{"train_examples": 22083, "init": "kaiming_normal", "one_sided": false, "final_lr_fraction": 0.01, "weight_decay": 0.0}
Rows from block 4, named by matrix and row number. Rows with one number belong to one channel. Each number is 500 + 50 x the weight over its row's rms, rounded and kept within 0 to 999. All counts start at 0. Numbers have three digits each.
# sq0: squeeze pointwise conv (model.blocks.4.sq.0.weight, 80x320x1x1), inputs 107-213
# e10: expand pointwise conv (model.blocks.4.e1.0.weight, 160x80x1x1, transposed), outputs 80-159
# e30: expand 3x3 conv (model.blocks.4.e3.0.weight, 160x80x3x3, transposed), outputs 11-21, a 3x3 kernel for each
sq0.21:505505417436433477480554468467527559498428494491549524430502449502439468520483405470508544541510451501453495495574559550505595473489520474497511513519566483500476548479508553487534534523414476520499576564580600449562505604525451474534456538591493514456577510528485543565488502460408444546607474498481465523509543504501510
e10.21:558548498496560523448477509487501528484494624464536525533554523531475511468470474492563467525530485626453392439509624528513476589639490571446496488482584481406546426483399551489567578407504490577446545558495554415542598536539468460535582517
e30.21:554598423455505497513489549479451506552485586514535592468549533439483493566583463498503514530453565477409573514470501487467447433606405512446474439502508523501473557494496506500561471491489487444582579402491536495495511510463503561482458523547533419486443501440559439424461508440488493477554541592
sq0.22:404524539399417463503547537435508491533564469479591468421535435554575502579478454484462427463492439576497432535458554611563443582488528449500490512542454464507454451655509603400437494491424486572490521489499521563493544384588581462477612463389423409561400475550497478549490508557479538455525551501483489516437455536491585
e10.22:611497534471507590419488476506614439446481449500577495606523531514501474526499467444494466542437557489534365473554534482520469489449453516460484571488590669402465491504490509504527469533572462394467503467508532446414478474485473454553561456
e30.22:495535578622461390537453476531511586389456548577478546492528526420456506477477479527450396551446428524515441487450457443534487520558513543510566544461561468465511514531503415509516532514429492525578557477487493525511423592543561488528462456479511555459478495542459490509414460529591532464410556500
sq0.23:534541444484503567503496516547553508481522482520483394427531543415523518621533511470533585550505530555489530501506530554488583552419475490417457591507513469467482583484533557503468508429509522455487516568519505500364471492544513593458484535517526514622558504535400576400386543498548505495445565421420470520466541566486475
e10.23:537434479442514518470464455457617489589440462444538516502576476445544467418519486481460492478495444393364526530389534476530447474517498462497513443605445540496503513518652634611555451508434486458409458549491522501515466484517426481552565503
e30.23:582577469530484504440486547528474465457501514540443551576539449527517480450499510443520522493502597512470408466450554512542537509505401546493549473561516504485568492500496547438447538502470483449496491566490394559582495528409468468508475508511523568525590475497508469561507443592553431486505507433
sq0.24:469483578476503545532538447495497399554551392574488409497555477588569475493464467457512465469437461471552534512505472466417514483437523481426514468581522489472475543495535541527521462494516426487574560473448560552460505567479514569561564520471635553560620405527471552472470393509512503519465435544502430545531539449456520
e10.24:611485503526461446462497464473538425521476450535571440499481488411482506529547491583400599452420536442499456537493545513462473536474493508534546390565420538578504528526475465475589527523488525500493550527428546523476513495501490467449485463
e30.24:506515520461493493438496526555522569587470407539464488643391557572539554454444542446503552528469542539476484464558530535567589512495460528470449462507488515463458514517532507555490523464483638477543529521436462437422472473454489544464476374542596460487545407410516471521551476513410563516474388518
sq0.25:525492443565569419542441532450480500489464499501576505476464514502465428533534567432520492531535540458524394543500540553532464512487461486528544512527503404460528512601623550571480455492646590450464497550459423466604553716376511517492496546513386519439447447563447533411429448485505488526544538507591506455485543518503466
e10.25:521606500462560511505446545444581616520440550486430556529460515442573428591545455411491533540470461474518483480465498449453551555561498490544487489382522581459537525532495455539548513442481518450459563564492588561407525555523549560510471510
e30.25:478502568460495497574479480557488468453504503500373538530472625488459478492501447450517372558507448580474463506458552545532590408505531526566462383411521554533578455496549415563473454543508449531435501533442556421416502538529470409529429540504498521606463542373587545461500597563513540485619567579
sq0.26:560414430436620492457429529532544419565432471459468466498433571517459499502585510508522563504467521539514538491526516535530570494434514529458498534631470503451571530529486408530507493599498505551479418490549529520417518495468511509531464406541471520452505562505629598539460525483459521595471538313508537559528617443525486
e10.26:555472423468553421458446537588548420429497421517406506441425464489582434435560536558543531482463449419478540513502454502496420440428588544489452518502468469499521497503463472462559449370423507590487509481565464478467477588535569491392524420
e30.26:488497475506487530477519469488522398567592519565550484588408541469518428509512426567462494417461492505497550466539534434544487465448428515501564487482426532488436595576456594466460574447480509523448472552381497464543555511567486513467531531431513562528544540514523508481565454529587500482411499640
sq0.27:602436485530460427553454472521462502454514515392538576552446476574476497527446451543480437435509531500554502480478471434479389528501456488482581464409492536553472454513507490600511516440495552464541425443498572424566450502481453620520539538480508574471525466588411545498529503329576513534514456374489525538491506629424549
e10.27:537485568554551383543490481444494439349413470459500436590444588536459409464556448466595467400478499449417550434532499537496514511434452525555519491413454498504514531478431377462523397478403443476576449581469545474499464519457559508407478489
e30.27:524525530564509459435553542505543519560439406555540552471443481372419569567512490503439483452492493479539441504484577519561523525417568539444562546522540511479604508539542567485554573531552558537467450528385494508509393631562509523533499495481518407490535568584527477444438483434487532557464470559
sq0.28:556446439573549516440417446453530506520519560504490606488541399450480452619496518495615505544496545508468538513443526454593568507518463542491583472622549439516451565534645372544511503400490429520466483457486507465516448489439418530400401367491476555532566394548461454448542485459582534498498511476539506521415476597525433
e10.28:476506482514566507467547479456582457472501455496443461480490466507496507517528537469471565459489436480589453490494522394435518427497497451523536620579484521530506542465425470523458384478509474551505477493565391493454448528572582520550396522
e30.28:502542520535466624498528483569490508455500440506490573467521463501434551454587427527513532488562498475466533525426489472545611506470581608417507524553526426510551500540540540491447648490483498488511524473533587460475468565461480511456555508492536586638481487514450507487485445473466519502487453474
sq0.29:522554470405503445558620536482466490512489458483432467553497397478513458591514578506444487498504498532462515476513481523480502515514490541492450495538465583492467506542530531486465581476458583483468510508464487512600601445614506448423447556519415427621536450496453485461443471521503505461510518414485491537462427486472578
e10.29:483525524515539573508516540497520544497498572586430609445518502492469561502446433506602500479485527445508547494488509477458593468464477577638554490483569597449490458585475556478508453474435560422438476498469472410405555486503471510499479540
e30.29:526478489445474475475541519513501478500488532476489451503521553433509571422521506566450537524430557476483537499433477560466544528517569430476528446481530480478533440633528490435532507481358447619580491537520518379523539481558592441478457502497498552440520482514489510572459578470462485398555441472
sq0.30:549534567478511581465486494394480466448482560482494509551457512450548458484525465442485491534510476459487548503460511529429454486469498572526523496556426514490462439582532458517683496470556458440509488485499508578543541418452532478385521571522500482426479471444503492485489533623451466534467571524438501512480444499509406
e10.30:470504454420504425636422474538480537458466467498474540492441473512544454523490525481506524422487543480549540528459525566541460397576474537438553469547554568424482496618575521491477463431474541500470437487524481568562452477468477381575423457
e30.30:498492517508489528482483497518532490441525429514416498547553518491529597496492466450404473478500519439610521509504521563381488513560496491385522525508557433481538385487481512452575453466487590423427528493607564401527545449461440512481504509510480495542479471444534530526535482453471525469629403586
sq0.31:556521507415548479516547526558442491534522542437543559494536511448477449449535482479446549550473475451518448416493402513508521527513487517462467469556503416494519450571440563578498475491538556492551511524555422485467462545573567459545506475460536556507522564512529451577537403614597522590553482516462459469413457591498476
e10.31:479383552548542502481514502469514451575508473581559475478424578549528479526585568496527541577484504456449507567516455646629454518408473445506515537540435473442530431532524453488445551455474537490435484533554560441532586460514472406555458546
e30.31:527615502393562534518447501414500493483485470476488585577474452491490450567522535465458543492466472497425464616502523575504521580454536625483469453516469458642473551451489618469378560538572482529480542488416585458527514463463521474441583487495495444484586506556497531451485463494503464472461529459
sq0.32:539474444529511454449521561500463523499586501491409552592466530508550506526541493560573413499516622470488413499474491476524514496486447547449478511503510485423421491542490505485518428526551540437468540479547466559491499548468553471421505473696514462517485605471448435460534515517547443505547473445520487393505416510415470
e10.32:465390470533648533522505429535601483472450547492487565474506494476475561563471543536452423568510485511518504519527479522472554474512628462500487467476490513458571586512528486405482574544592549463516498571519529492606569428466518535478438503
e30.32:552513442512447472527485503518452488489466410485415480478541478479527521502512506630560439457455490471525546509490472533547525480549464522540505515535486528484503433533509566489369411660562628410482416506568514475652458561553494493500576558430520541540456477473491478601517461524445479422547502474
sq0.33:536528531477491471516475512480499532490449452456487411470418437438421504515513446520531443518535606510512548530489521435592458542404485512451523476566481403457481530463522462525553494570608533490486499452509517574480498457456359548445489541541466542461489453426486456554592474618558507529488390479545499475571522524522485
e10.33:473399465564564499515460494476504494549475461569424505521509500439452541427505487463551505418484439465506387484500519470482541493491427366510436567497589554528474485574441521522509539550521491689501532440489495560482495558397556520502390457
e30.33:473535537504486491498506562453451439489437438593452543625511478397574490531444452478485513551503477462555455509452503490518469583549375440411495500520488533500447411484502415548469606544555434675548477423484431480489437528407516498492531471567496429491493448514485512467424476509520427484565528451
sq0.34:518567546528479535502480465477552555475501482532478519477558571531600508520481469412489435526508532484552527548576532504620527499587543413464574473477545545530486547520465613518468499476607474449478527487398602530564524561509537508461489465566542498500521485375404587400454496465455487453457489550660494503436530495549433
e10.34:546485409575577454495504344491488464493461570554480439443609457455558483449568489527531460539436528464470571569472505492563544614530406404440467439523527486568397434487504570537486547526493538581478497482540542540542444546569460519442479565
e30.34:454412457532477505399472604518512494453538478473478554530430483451538548595458467452551492564514532493477437493432498564502560582540485530514502461556457480438457546475574530498452530425452468444475514563407476499568586504582518504466482571548550528357606536511433525587612491613483500496470543462
sq0.35:429497484483505530504417535515515461537477561517535495510500549476567432522562460539495486631479541499467462533487500414544513426499461536466454440484455470482502449351464508447517397467441517454542439536511425512458518504634482620455508425580490605422423552461535522555521549402479587438480551544456469412518423517484409
e10.35:534499454528489462542483502576516541568504445442493582458543532516498519546464458523510554460503570482493479437462539429480555478466495567559502490514486482597511451470459545525472499607478462471507395541578426571569503491571567497489460488
e30.35:511450543474410496472491434515391519524541423522411585535416545613448472506507455486470456468446537476525551487535432491524461545532523608520552465521525611476447508460529511481538523458461459473444445400517532586456572532516478478512444470395529511471537542463487556552497636452488468584437447553
sq0.36:617530505480512387463502515601518496527467505495515500500570537485521454486442556500480528505432506531478578493409549512421528503461422557471474470538569503534473557631563580567540449497474476557575572472526528445530475558597570437416408626505506523473534442529524540492585446475533409421497538445481580487531421537587592
e10.36:442530524467542553569460557507535495497486554550566587433512502627546522465476469486527455563458501509518550462500469578540558482541487582541508511458477480476561559483452452435433506452505435481438476479384477590471472509500486524556575461
e30.36:505514456528562560576516526529438556549570519549489524512455529480530565491546426522498499464493471532465496442495585430503507521477497499510491530434561416453532512516440500483437507479469557476471575468592508520581580422521575470498473468575536520470539540494487540465501498548538464569477618503
sq0.37:499478476554475480551464533488457501459450392499524600486481450473543609666496496490536494558403453527521454473466569455538450521512442496497423488581519478558525504549563476515559463440514401457469437473491445439481554585434544558407501532406573483523519528561517432523511465509463489436590415487487565531678419588567457
e10.37:513473586519530570428477557502521506464523581523534509431526399478444419570498497506528512484527538453490517398473598485522441590485419500484528463443499558505428655473521538502503474475490542474527543569378578551563510489414510582485560484
e30.37:468465561500551465452468535526538457427494489483505486536445461571660560501477496481528473491510444504484432411447489537479582602476495513529504478524490479488531526588464587416579457459483564513442575478569501474439496495464535531431485527531471540563507440602490515507492500444530534513487479554
sq0.38:454520534485469487555439486496522506511455540434452460493525468472410464445507472524446556544539528496469457424500492543495546523521493526511493485536500489540601405560495569465668600618435466529475559391490476432491496523459423458513498555425620487406548480444514483437539507449537498550502594495482575472547388608532409
e10.38:373454419500500587434499536558538482487548537496540487584490534493431518475460478551558561456467581476486483466540414503548510498604600513457453468499469547488490391480561538449521511586455482364465483494502490490454479612543555489491458441
e30.38:501528491415544456405592566526524479517521493485601506448439520531459429545546482387504508440488515458469649543518513538471560538474520424520483512580580617546533506461538431454459542529483513453484537553561589435508499506469547462498479560550502544510420484487539582522542529526587395452590542492
sq0.39:545543531514515489492553504529393496539636536460534465540545533502532477513524523538485458456469485488515524500490545504538532610452447530462441564473509462549433484530479575437447446561520485457506440419493473467468484540613455548510508401497536563515468480500499543518554524560478466514540574435453459532533514581509504
e10.39:480512506491528490495432427462404477454504527512560589529432510512523538509491507557454444479571470464486486480445506450501482514380451541509559590487492386513516503499559529468507492578582583505613634500503452444526448396502542414528475545
e30.39:497506480449441478560443479522504534478572480434454599512463477419565582468401479617546466452499438465526566532498513550512467386435487551342596549522461511554478535553482548509527461506514519563446501502514417490519548527523609462418426510454542480438571464562512516401492466459426420450549509498
sq0.40:454519478505551454527483581451486540453506508638536508581506445519488429503516436455434554508548449418527496562395591505534469542521458519443499460562464429483529500551498502589587486614532470511466541460517538520523441472597445410472597562513408521493484479437529545525502525550529512532569480303504552463462465572425517
e10.40:515505517460488497506486446544527465523394513423578463510479537587645455462547500605424439467432522478457534570535483576500463502463480477486447560470520436389524461501445547496539474515433526519429414486504429415459455488396465443530445535
e30.40:614518522543512501509416416511520480439510503460412470481450492521398499497592418438496532556502530532468458558495595501509534497468470536489424543560476431483500471473414573475516540509500472503551541464494498572575457585620535531521487521529498473499508581451490423601391470501489495528604490513
sq0.41:468496463463432541560534498553457532470485480498523462492516333424437558432530541484417553481564579580461528537410544529528524436495585529480480479524441561529490406416594547477453594476451443486620510554542501561470575427435504503549453457466443508538480460548549566436467470530557415455540480438563404532485501521447453
e10.41:486491507504468500553515649444569472492408504429547469424547487460500474547474448537505430501558463529422392550523458499564528532480473508450557521553476540464531570455508553501460456526640495508485427473436583481516505430513541468518468460
e30.41:461520476536582482449528433517500485397533572559467449521542516454479431518399484470520441548541534515562495403481556492433503559477416444478500516544471566512553470498453451507519452501417458519515514414516448460492524522544552532488526565369543423443455466546589560541510498547498517498467551465
sq0.42:561414440513528573436510504450593490510509448560542525409492508471471564507544531538530484470486504511581489467507545441540501461567527513436506507564564487552611433539424468453562527555472573559524433558509486558471458452511509464461535495500483460393475475510492427491555560508369504535510596493479487458534453523468524
e10.42:532524463483453510428577595453495434497500449601485534545535490581446454539441586518422468514520560590541563568418463504407525447429454554455489532516454531429484557498476515498570475475387517377653470529447413445378562504492464564482520518
e30.42:503421543492472425541520571457457508535529587510484429485578469519533494520474527598467526459462579583477467518443479564521468445531420520481505422515512540511494482488561466620466494526548535538481442461491501557472593559444493439528442573529502470457442556576444522508526579507474559445644436450
sq0.43:507522445483502479502476412534358587436536490487460433477536397545491469465512593564492451544522430484577424553439518598587465491511478430461429470542543457438449594417590506485522614456526484477459491426507463547491559540478501578514501508591485442455535540499461504561439555609433445476496548505467478524422505562511503
e10.43:489422483552536465557454450521548544507515590416396531520512492505572520378498583543540526465533453473516483537490506508452516506415504421472483508534402544466512579459514519565406489425462566562478398543465484535491527508501540426504416454
e30.43:528525509564465550541495472528449475452530466562521471502455421474459479546532435550595464504450452447614537469430492512499482528505513382525550482505632451467522473527637584549404355501445453451457521536476438574436520506547521563444528435425503538449590422508536489503558523515506511520485450378
sq0.44:432477484487536647548458489506439402523543445442438507498498426487512559520518406499527565492547476416462452436551481526585514412491478475412513468500546528560578466461420409510522490517420493488506535569485470469579451332585563515514499549507473519464417439419505463494476508459519569532480475479441534518453497442531487
e10.44:565527486580491606517476515488514502445522533548552508517468431461441504547481492547484418538564511481510482585480501453466429499532483439449579535482509524392526540535534529666411455581457497473498440541558370561430484461595572545507516485
e30.44:521484501499443549538540526516502553550432557512528638529579517477549385454448496469511529482508408585425514485489523488547450533475556573545411546478504615538587445528545456512520472506469519450480566502515468528530480602425461474431475529540361514506454440484496521452577588538510462531429511508
sq0.45:550526526493471465518532488505567508524448495489492431441555543458530604513489427550526478492487488511431451545500610516500501539582490496485478447525496456459421479507527531575591532596506525520431613543443478488384377449457461436387572573552521397572493458506526499480528480418510440545526419468470441612352504460481531
e10.45:508600588526510652530521545471585508599425499546396459530451440557480436583502539547425493525555480510477411517478480484501478436495525509440453500466512494507409513531497445526552514491445486499403542530468502497445470522485411459559496492
e30.45:561431527439459520513531592487489593477515627536534513544488515530475512553549500450384531535476578541500547476478499510481505513453508505492507482507527436447517497531488556435552478405520497528446558420487504423550505507416544560465418448622410432474509598392494488549469482480543489474479582413
sq0.46:591527603546443494512494518507494444521413460471530505376549564522466459442591567493550555499513483529460421563580450534469536562539482499457502516506532517404419524455451579435491532520518495570488524481508529498495518588444531512536418529353524510448546470412460537543573433435360477617467480567494448491554511513519576
e10.46:509447503515434439549491461509491549597468436553488485484496448524496468539488480485496526565509503522495434538445555501516457452500471492511500591389437559524563478503492567500515671552457478430505451504533466594468432515490430485427426454
e30.46:519376580518542509529502560500504461502496520474468508561434494533464526491489496523443485576372468432534588461512487528506444532544449431475525481469592573453459442378526491535448503428546542528518468470519537528506583432558525536578525460569530524473461546515473502489479494495507545528488451496
sq0.47:498442442492372523487567518501479402512555533429462500466527454497531497494393499435536393521512424472483465544537407432460471540483472524530460563467498502576488526465512551431385462481495474586593559458497527453536458470509492510527423497498515495535537612518432432475453550512545498535453509504394482434538484479531452
e10.47:556507478529559495486481532530590437469495436444511442592509434563515525496500452460575496447570445582417509464441527463481426471473465509554522484443437471485598496506560426506461571459537513502530382589445449486526512545332572482454512523
e30.47:473513442548453474504489490472540459522434496483520476510586516565486489465572523543441551468515477479528479478515386490522556475526480394430459522476487586468556495476483526496550511570529494453492536587511511428454459504484481452550472436425557424485456494461528458425524539556395489460487529481
sq0.48:490501435462464538496518592569477537471443580499461458446521487461564606426593503446463511415486428543461501444487546480493557501502609596465498467502492571456510434497540524573480517441505484520528541529557534538599447492519468452478661603506556532570488485530459494433509468512499616442607556509516483578512543474474478
e10.48:508608480422485580465509543516447497504414555562605528427520439508456523501519388568436427454435478573551480509529566519515518556506449591517502523461546502489489557534423488565420443478554500546537462515522518442663525440496507474486476490
e30.48:446529479504539549454497587534500471597520539546491490433430584637468560450628432514499505460461506480506474468537487440496468501515481468429454461456472440568438485489553537427545518461499495475541500578490439522491575546499417521604457522439451468477424647385483502478539473534396491482489618478
sq0.49:506580512442527520435500586460523479512493480584507524499514397468431534529501496546419486452453533483481550468571520508517455523484452506584586516521489594522518469504439549520594426446523537450506530433516448390423532483571586523446409549596505511446543596428509502466491499519428529467406467451461487409460528486479488
e10.49:475493426477512476465505462593524513500492556432457523433560477509472575483477531491561598472439585443560500571569472488463487494507568432472565425516495578492489498490564486541522475504433475472476454541456419420531519447528519450482416327
e30.49:575454548459512525497566390543539467463533522510474501594469466473468546458477452512468540494463546508534470526527418412449511555491575415519568567565508549526395566537432464574469390474466600520488535516573557490540451535498575491477488522492448461537451457425461577546556520492447449542530551356
sq0.50:558429529509425497584494538539471533586501485434459456487541540525443511527566459488397447487452605545482534505492494405485511439498569521474499569514406527583551538512449622475560438440499442620452519519476519446397480513491464474507576594487472587593580418514461474447513531417538533433546509416559525499454506614520432
e10.50:551512519406526537466502549532449475526532464512510529544466411413438519470549554453457470462471522488465442530574481534505558503470474578462472437436478464494451446535495611483446541516475530541468551667528455602460522500479445542550488455
e30.50:443482545431470448464546539487453417512538459500519427519478493542497528523477465478500497514572474474514484534500473503482500464525458368463489450541455500459463513502502505486521467517536516396576432533505468478481446464486483467457490496434487452528512514390511530473639493444486470494442556513
sq0.51:475542615419566472521476550452486504502430534484520457570529498464501459525534539505447540584464557523601572498516516559457495464434409444500494435444499532524517472461509397428432496460449537561569512571535487435589544584431547483443519576497394512459447468440632473470437482515492462557433508597492438462488441491513427
e10.51:512398457553419541588496398506559556537490508438386476479473550384565456435451456485443508484517481595511478514480570447543511516470484457481574434466603468530525536429588500547467497485525511418513552447566491514529475518393473564494486544
e30.51:530512442508528506441452422451448452483567610530500603622534495474520447541513623594495502521558473472479459468459505491466546529483540419585552503443525477496487450473557522545497426456462574432623513515576538565497521470517405485443530532513498501530446543398596515459512571537432460414521511501
sq0.52:543522505528444465416533414506513454426426479407379510480479441466506530539623500530418532519549492426525523476489485535527508500513484484464465503499508469496637510424483430408382500580493417416443457461656571526558415507464477537467477402499468534555542474595467458460584535508476570517550579483537445532485499455461486
e10.52:492554525524571536430571443483476473476447520532492489426451520467483553547471411456507518485486484429511526605480433477478412605538474442466650560495539486451485555407472481620540540563487487552571499557552393472617420523538525488505441461
e30.52:470520491510457452551548563431483472502445540551600552555552462458521555557472498484405515421417483446500534409450510538486523464554492510577534487519471630545524438536457568469488457510523459525500596496508444523461483521473421524533594411484502552436574489486518504522494462419516443500465477599
sq0.53:526528515551527479514455448509490489463526532455506465427481498400471512400498502569484484514527515530526498573597527569524487483486467495523487454602461532462524553473516441444515530451475594419583421463550593432486376519459437527649529585517510567501499449450563447487594576596498487391625446462516530462536467535529549
e10.53:515498452503549534480526535530525495516562543541452443500470520435467456448510439472559508614479424632467396451508442517372444493418559470523467467486548446495536403539515496445640422557443505547490514547455408521502537526403566488454549423
e30.53:481503456484509442507484504518519473433457504485420597641604487438425492391563580412517512435540499563496428477443451455524487463483478461508521573428528507541459561569559563473505526424404534535405456428475546519501461522565508577440537506526533466448484424485494488437477491527543458525500540559
sq0.54:476503522521518480469519552578469493505518520412489527438529528480469423560567523525553470446484499547495452508501504473468468543512493429580530512427612527532467439525513481508632567512534542510447561512559538493470511517495429412433507502491540490508543529445532478441551600585533524460592568393520444507416570518560556
e10.54:638490533475482470461497433571559534495529517464451480606575454506471500508465506552551498445500512410510434470517480553547474470427507479536575495507445443481547487554614453459508497586557522480527464553496508431507517474525485480524553568
e30.54:572474491490489523475486441539472547426473475582509481585540433562508552616513439520482510554469573556500509488570506458448442529444539519510494562396481454558478530463484564546485478485543476478442519565475406489568507476480488502425493441454531472524483476537568469491428477543465485504494531526
sq0.55:490542526479559512539407462435570474496529555450511515415477503543514399440457509484505439509490486601472460503464536465496449520473440495547444441436383408522370503513522543476477524324516487557411438522467542511516471442480471540516578495570497502450449458549477457522610551551420416516419526461474546378570533486468526
e10.55:543536518476568446466459503398604522405604503474448547462417490554473489471508449392453462538394531395541450423515532400523581527509418496528495504457564460534372446551468506474382519428535480514511473479499411459536458486455512487569425504
e30.55:465524484475587506505490491436428455481492516398446530518450464500544401491447539461509429389524409572465456574525547427518532464500486508537513471503474573524530560467505441513467492542539488600428478507551500564489412471530462533563486511475506430415610419472385529542508387564512529522404507478
sq0.56:516533438484495428590540507490574540503457450401463425472515565505529517576547570489459491494526507587427559393573473513512477478502524457616519590500490518459454493597434441432503567462550501529487469561476498450531485545540477494563468436535537553502566465426548546550431491525512459597532504480590447442471536531595487
e10.56:544391514512513518533514605499469454506496584609469492519443475483481435516377486561450483415524526630551481425449567497434468513519504560472505498456482526514559471437485526466435558434447517527451564543500408484491498432586497410542467587
e30.56:548455476449445407456507577564473461458489509481452575536410506480456531520494506467543549474602500445511410480551402513501527530468545545521493500454500533550534546516429509522497555491537514510467533532498525444550525433476407512460542530583402484529499493534434576463496499564524399472586460440
sq0.57:508500482580464520436535520564538516559482460470519479597416468477533481494438416465434483480509478478489630482477461510427540477483478597479430498463494485474502496476478444456565495458517630572497466557507498435520519527494645456585459553510514544595525513469364482498564528649515501527513532435564522515470469572537557
e10.57:463546543504505490547508420448534522523502439535496523476533500468472483482459493494360451532449430527585552488490464522592408514460441514603554468533505420516500444542485513437482490493506512550499615504524436525393645554483576476479525483
e30.57:509496514481518555489537420484487538454488535549560457420573557461564448479580597506545475461428530501485450526492622492463493529456624398368467540542531595504461579540526485537466473381603475508601504498525550420568391515509555470447535456457406438552427409384550628502462560413405463467582509561
sq0.58:468521549528528489486441531525449401459490468515483586490508548492434413528520434462510521412498544500493424561500596430487571426473462544504545460564518514487473486484509532508427414410604575539551535576537517492447480604458507567458466530435456581375463437526458589411504534570564459444481550582589517540492575570479525
e10.58:489535461564485465510581409429428479503561480487489571552484503417607416459404528434515440499565512529467456588551581448461542523516493494495517515479476465448461452499457581398500461415505530429583530518416588575510464450461592671532545568
e30.58:462535523428462522444569515481373442492575496576590506512487512475538554448511505611489536562386489485463484646522401455541497539521464583508536525446468468568522420529548578551504566502490593510467542512489506475576441564497507520449461496628472442649584522467428545523530535504464474500570530421
sq0.59:478486511472558458458534457473565455527492471397453418525497526467524455395470531541531478484445501583491520523499524491408528461552409496563503567488510521478379617529527568536497435515402468609545514619554597419559413513478448501458494381353512532551410475461487419478519464534432535494527499498509501457438668471581498
e10.59:406527530478500478460513525543426520415536478546456464464485413485627629562597426524541488444467478527507528465544552540583471467469521461532483505542538487484413494459594459475541497512468448548458527492443531423432594613447497489507398410
e30.59:511467483500485524536505455557388499479551602439428428546571517486477554618491409518519588483388469560571473558503501473522529493523501458521466469452566670452556499562508576559381544392567453438507493473502476510545581474489566582469511506530514430533474545490440444459516527485646542439456519437
sq0.60:566552551445489584548457439461496427473496590438549537526480519418457457451520464535411480518467561425477487478462447440494540513512477442401385470582478388446460522463501495538464515485557467531580588487438582472507631445501541525498500558456416503461458465492581480566439505513433519447503482583527496461461477432448547
e10.60:438592455452509513529397453460528430509491522522508480387450497571489484534513546421540529545499481473464446514541458453592554515539450485497573457471488575487565379488479525453525530483452525591428509446577536438488454456524519523495487493
e30.60:481561498476500561425517537518521592526522523540513445515436523541527510513517471587517485504513455450507446602462566494439585439523429484491385544538600472456563452529548430495427516531519514499517426511489561507569500478494443508491439522464487482413469475588488544501516452419509590471515459568
sq0.61:453524433492487471473431508505541610553486453497416506511558526555567408473483463568505505546529603425538492501543465474508537499487466449579533418509442481500554448513503492486437422421508559492447569578497455468562451472569556480520434544565504518387526458605488520446498516563534575445526483557483418552482442425509484
e10.61:502374498486496549491461515388623390471533444555485531511544467510595487516571450614511459494513477448516510504528601480494507605462548648496479417540513508490573505571480480502456475496502526476538592511590474474570562511530495526539449565
e30.61:546486456502517544439506500482546521536489471497466647543402591525433577532513633524515621465333564518530552540462490500487475500571388477477440474526531486463527546491488484514534489474477489582461418517566458575574456411533417437516606520614439535492506474482494456499448599436527486537513431483
sq0.62:529437549506558410432503518490508505541495434504481588472496464479500438523489450491473499553516505405508513434488525566530444425469482483502557518440504529591479573382542436475537617534520540548558472478442552499549454469447476463428563500579525539537489466433462523476487561511559475487432455465506457553582558486531615
e10.62:540500501444505480424539473472495484473466464522575582488434433480477435498474475447484526512566417464460612472391471404495382580574451484431482502481514579563524403485483405538452454577557512582450465466396563474554516506456436474608471459
e30.62:476600468494528531486564508442503520502493457439557476441525530577450446466427576453643466531512530494530570522491486461474446528462539489498448430466494574571411505512561510562515567454540490453533569452626448556420448572467427460502458552396475604452486429510461495432496438598545432530513517417
sq0.63:550553528512517515588488530438470560502489544503459557525540462527460459519488536388535575523515532530516500520515551459511453458523504554568526421449540464471485546469476557500553523593497504413429547443525530533484490498490612466476449500522467458371460509511457491455625480585600454596520511570489467574514576452558451
e10.63:482545466602450494541646488421450540480404493548511619509497480518458509534477485498484528499604484455470565507559456519569566489513478517476525480458512469477589500574507501565524510506546499424484457406527508488532483494501445446465518417
e30.63:529514479443514470588506422524495454503422480453544514543498505532490511568503448517516482514467491416496513482517562441442497530543530449549478520456467550525446479508419590490559512535465449415410462481565436428552415563468539446481505459572490503482567568526559520451421407559434485442535480526
sq0.64:501555475475542529435454419556535538523448512490625468463467500457500462522475506539552496470449498499578448566607540505489496470412560545468499519507533569422437540537497422461486507494423413456605470444483491514498555397542513461494487506487563401406523508530430468508464463465450406561551553616437525563430414578544470
e10.64:482510498511432513511544501530523517453497434507475451481411610517485475384503573520555461555477489474427412597591454540499496523591557523417475514537510480548421528546476465463564441404526516559460426501486482507482429468513473564414525525
e30.64:475575552475501456563544550509501479626518515470457512526431477504389420505507502494530550524466527478468482532556492573531442501624487467492563478430435563511623533540609496453423499561525544459487528475361475562481442476508520558627436504566438507474579538510508494456468545505388516607512514532
sq0.65:525530398479466522516536525569525384468494526481495494536560471445463580519514506481445457469570406510455482506496524510489425607465516502580483482529481464497403447587546468550517536478550566475506463498483498607541481487467482457487502526397474510493527455480451553515462490505533512451538497489560578506529472532466493
e10.65:522496515538519530457438415482427512499558490527498521558465532505517489387476565415564503501509528567465508446551497544478532496494466447490558601534494506493442372458567526539467403546561535496548528559466450452568463515475462395566473474
e30.65:478429500593504491415503486512558524458519421516477459435479451434531468533558483453426605508489476423562470471502551470449503490544469482489536447491437478524523499426486578536511463582513523516392577466479487509480437539499523456615482486411610558547478446568509465529499440448442480494527467585
sq0.66:482512554419506480520505411520566558586583392477570523520406597451475550517494476516516516593552540556561498444468419557474423502507509506583517508474423511464481528519568569526518414548553529547525500516555487510453539469465451531461575538471459503530377536440499479460602462449525534468516499457573521518432571532486522
e10.66:522473457435421512479593557527488434502633407437476438463432529545626497495491508494492426471467466530514522446554504584549504528497600493491492521458483430607430426451516472551534468515505528446477402591479569534448508544551496505579460512
e30.66:482466432480525484490478471548412431465470486543532483552472480584521331544458554500516442464427476529464397556545545511502407578533399442474495542539507483312486510501558443455479497532451514553476451475455471506526467480600498581400465563442463554451522513473474532466503493546405500558454532460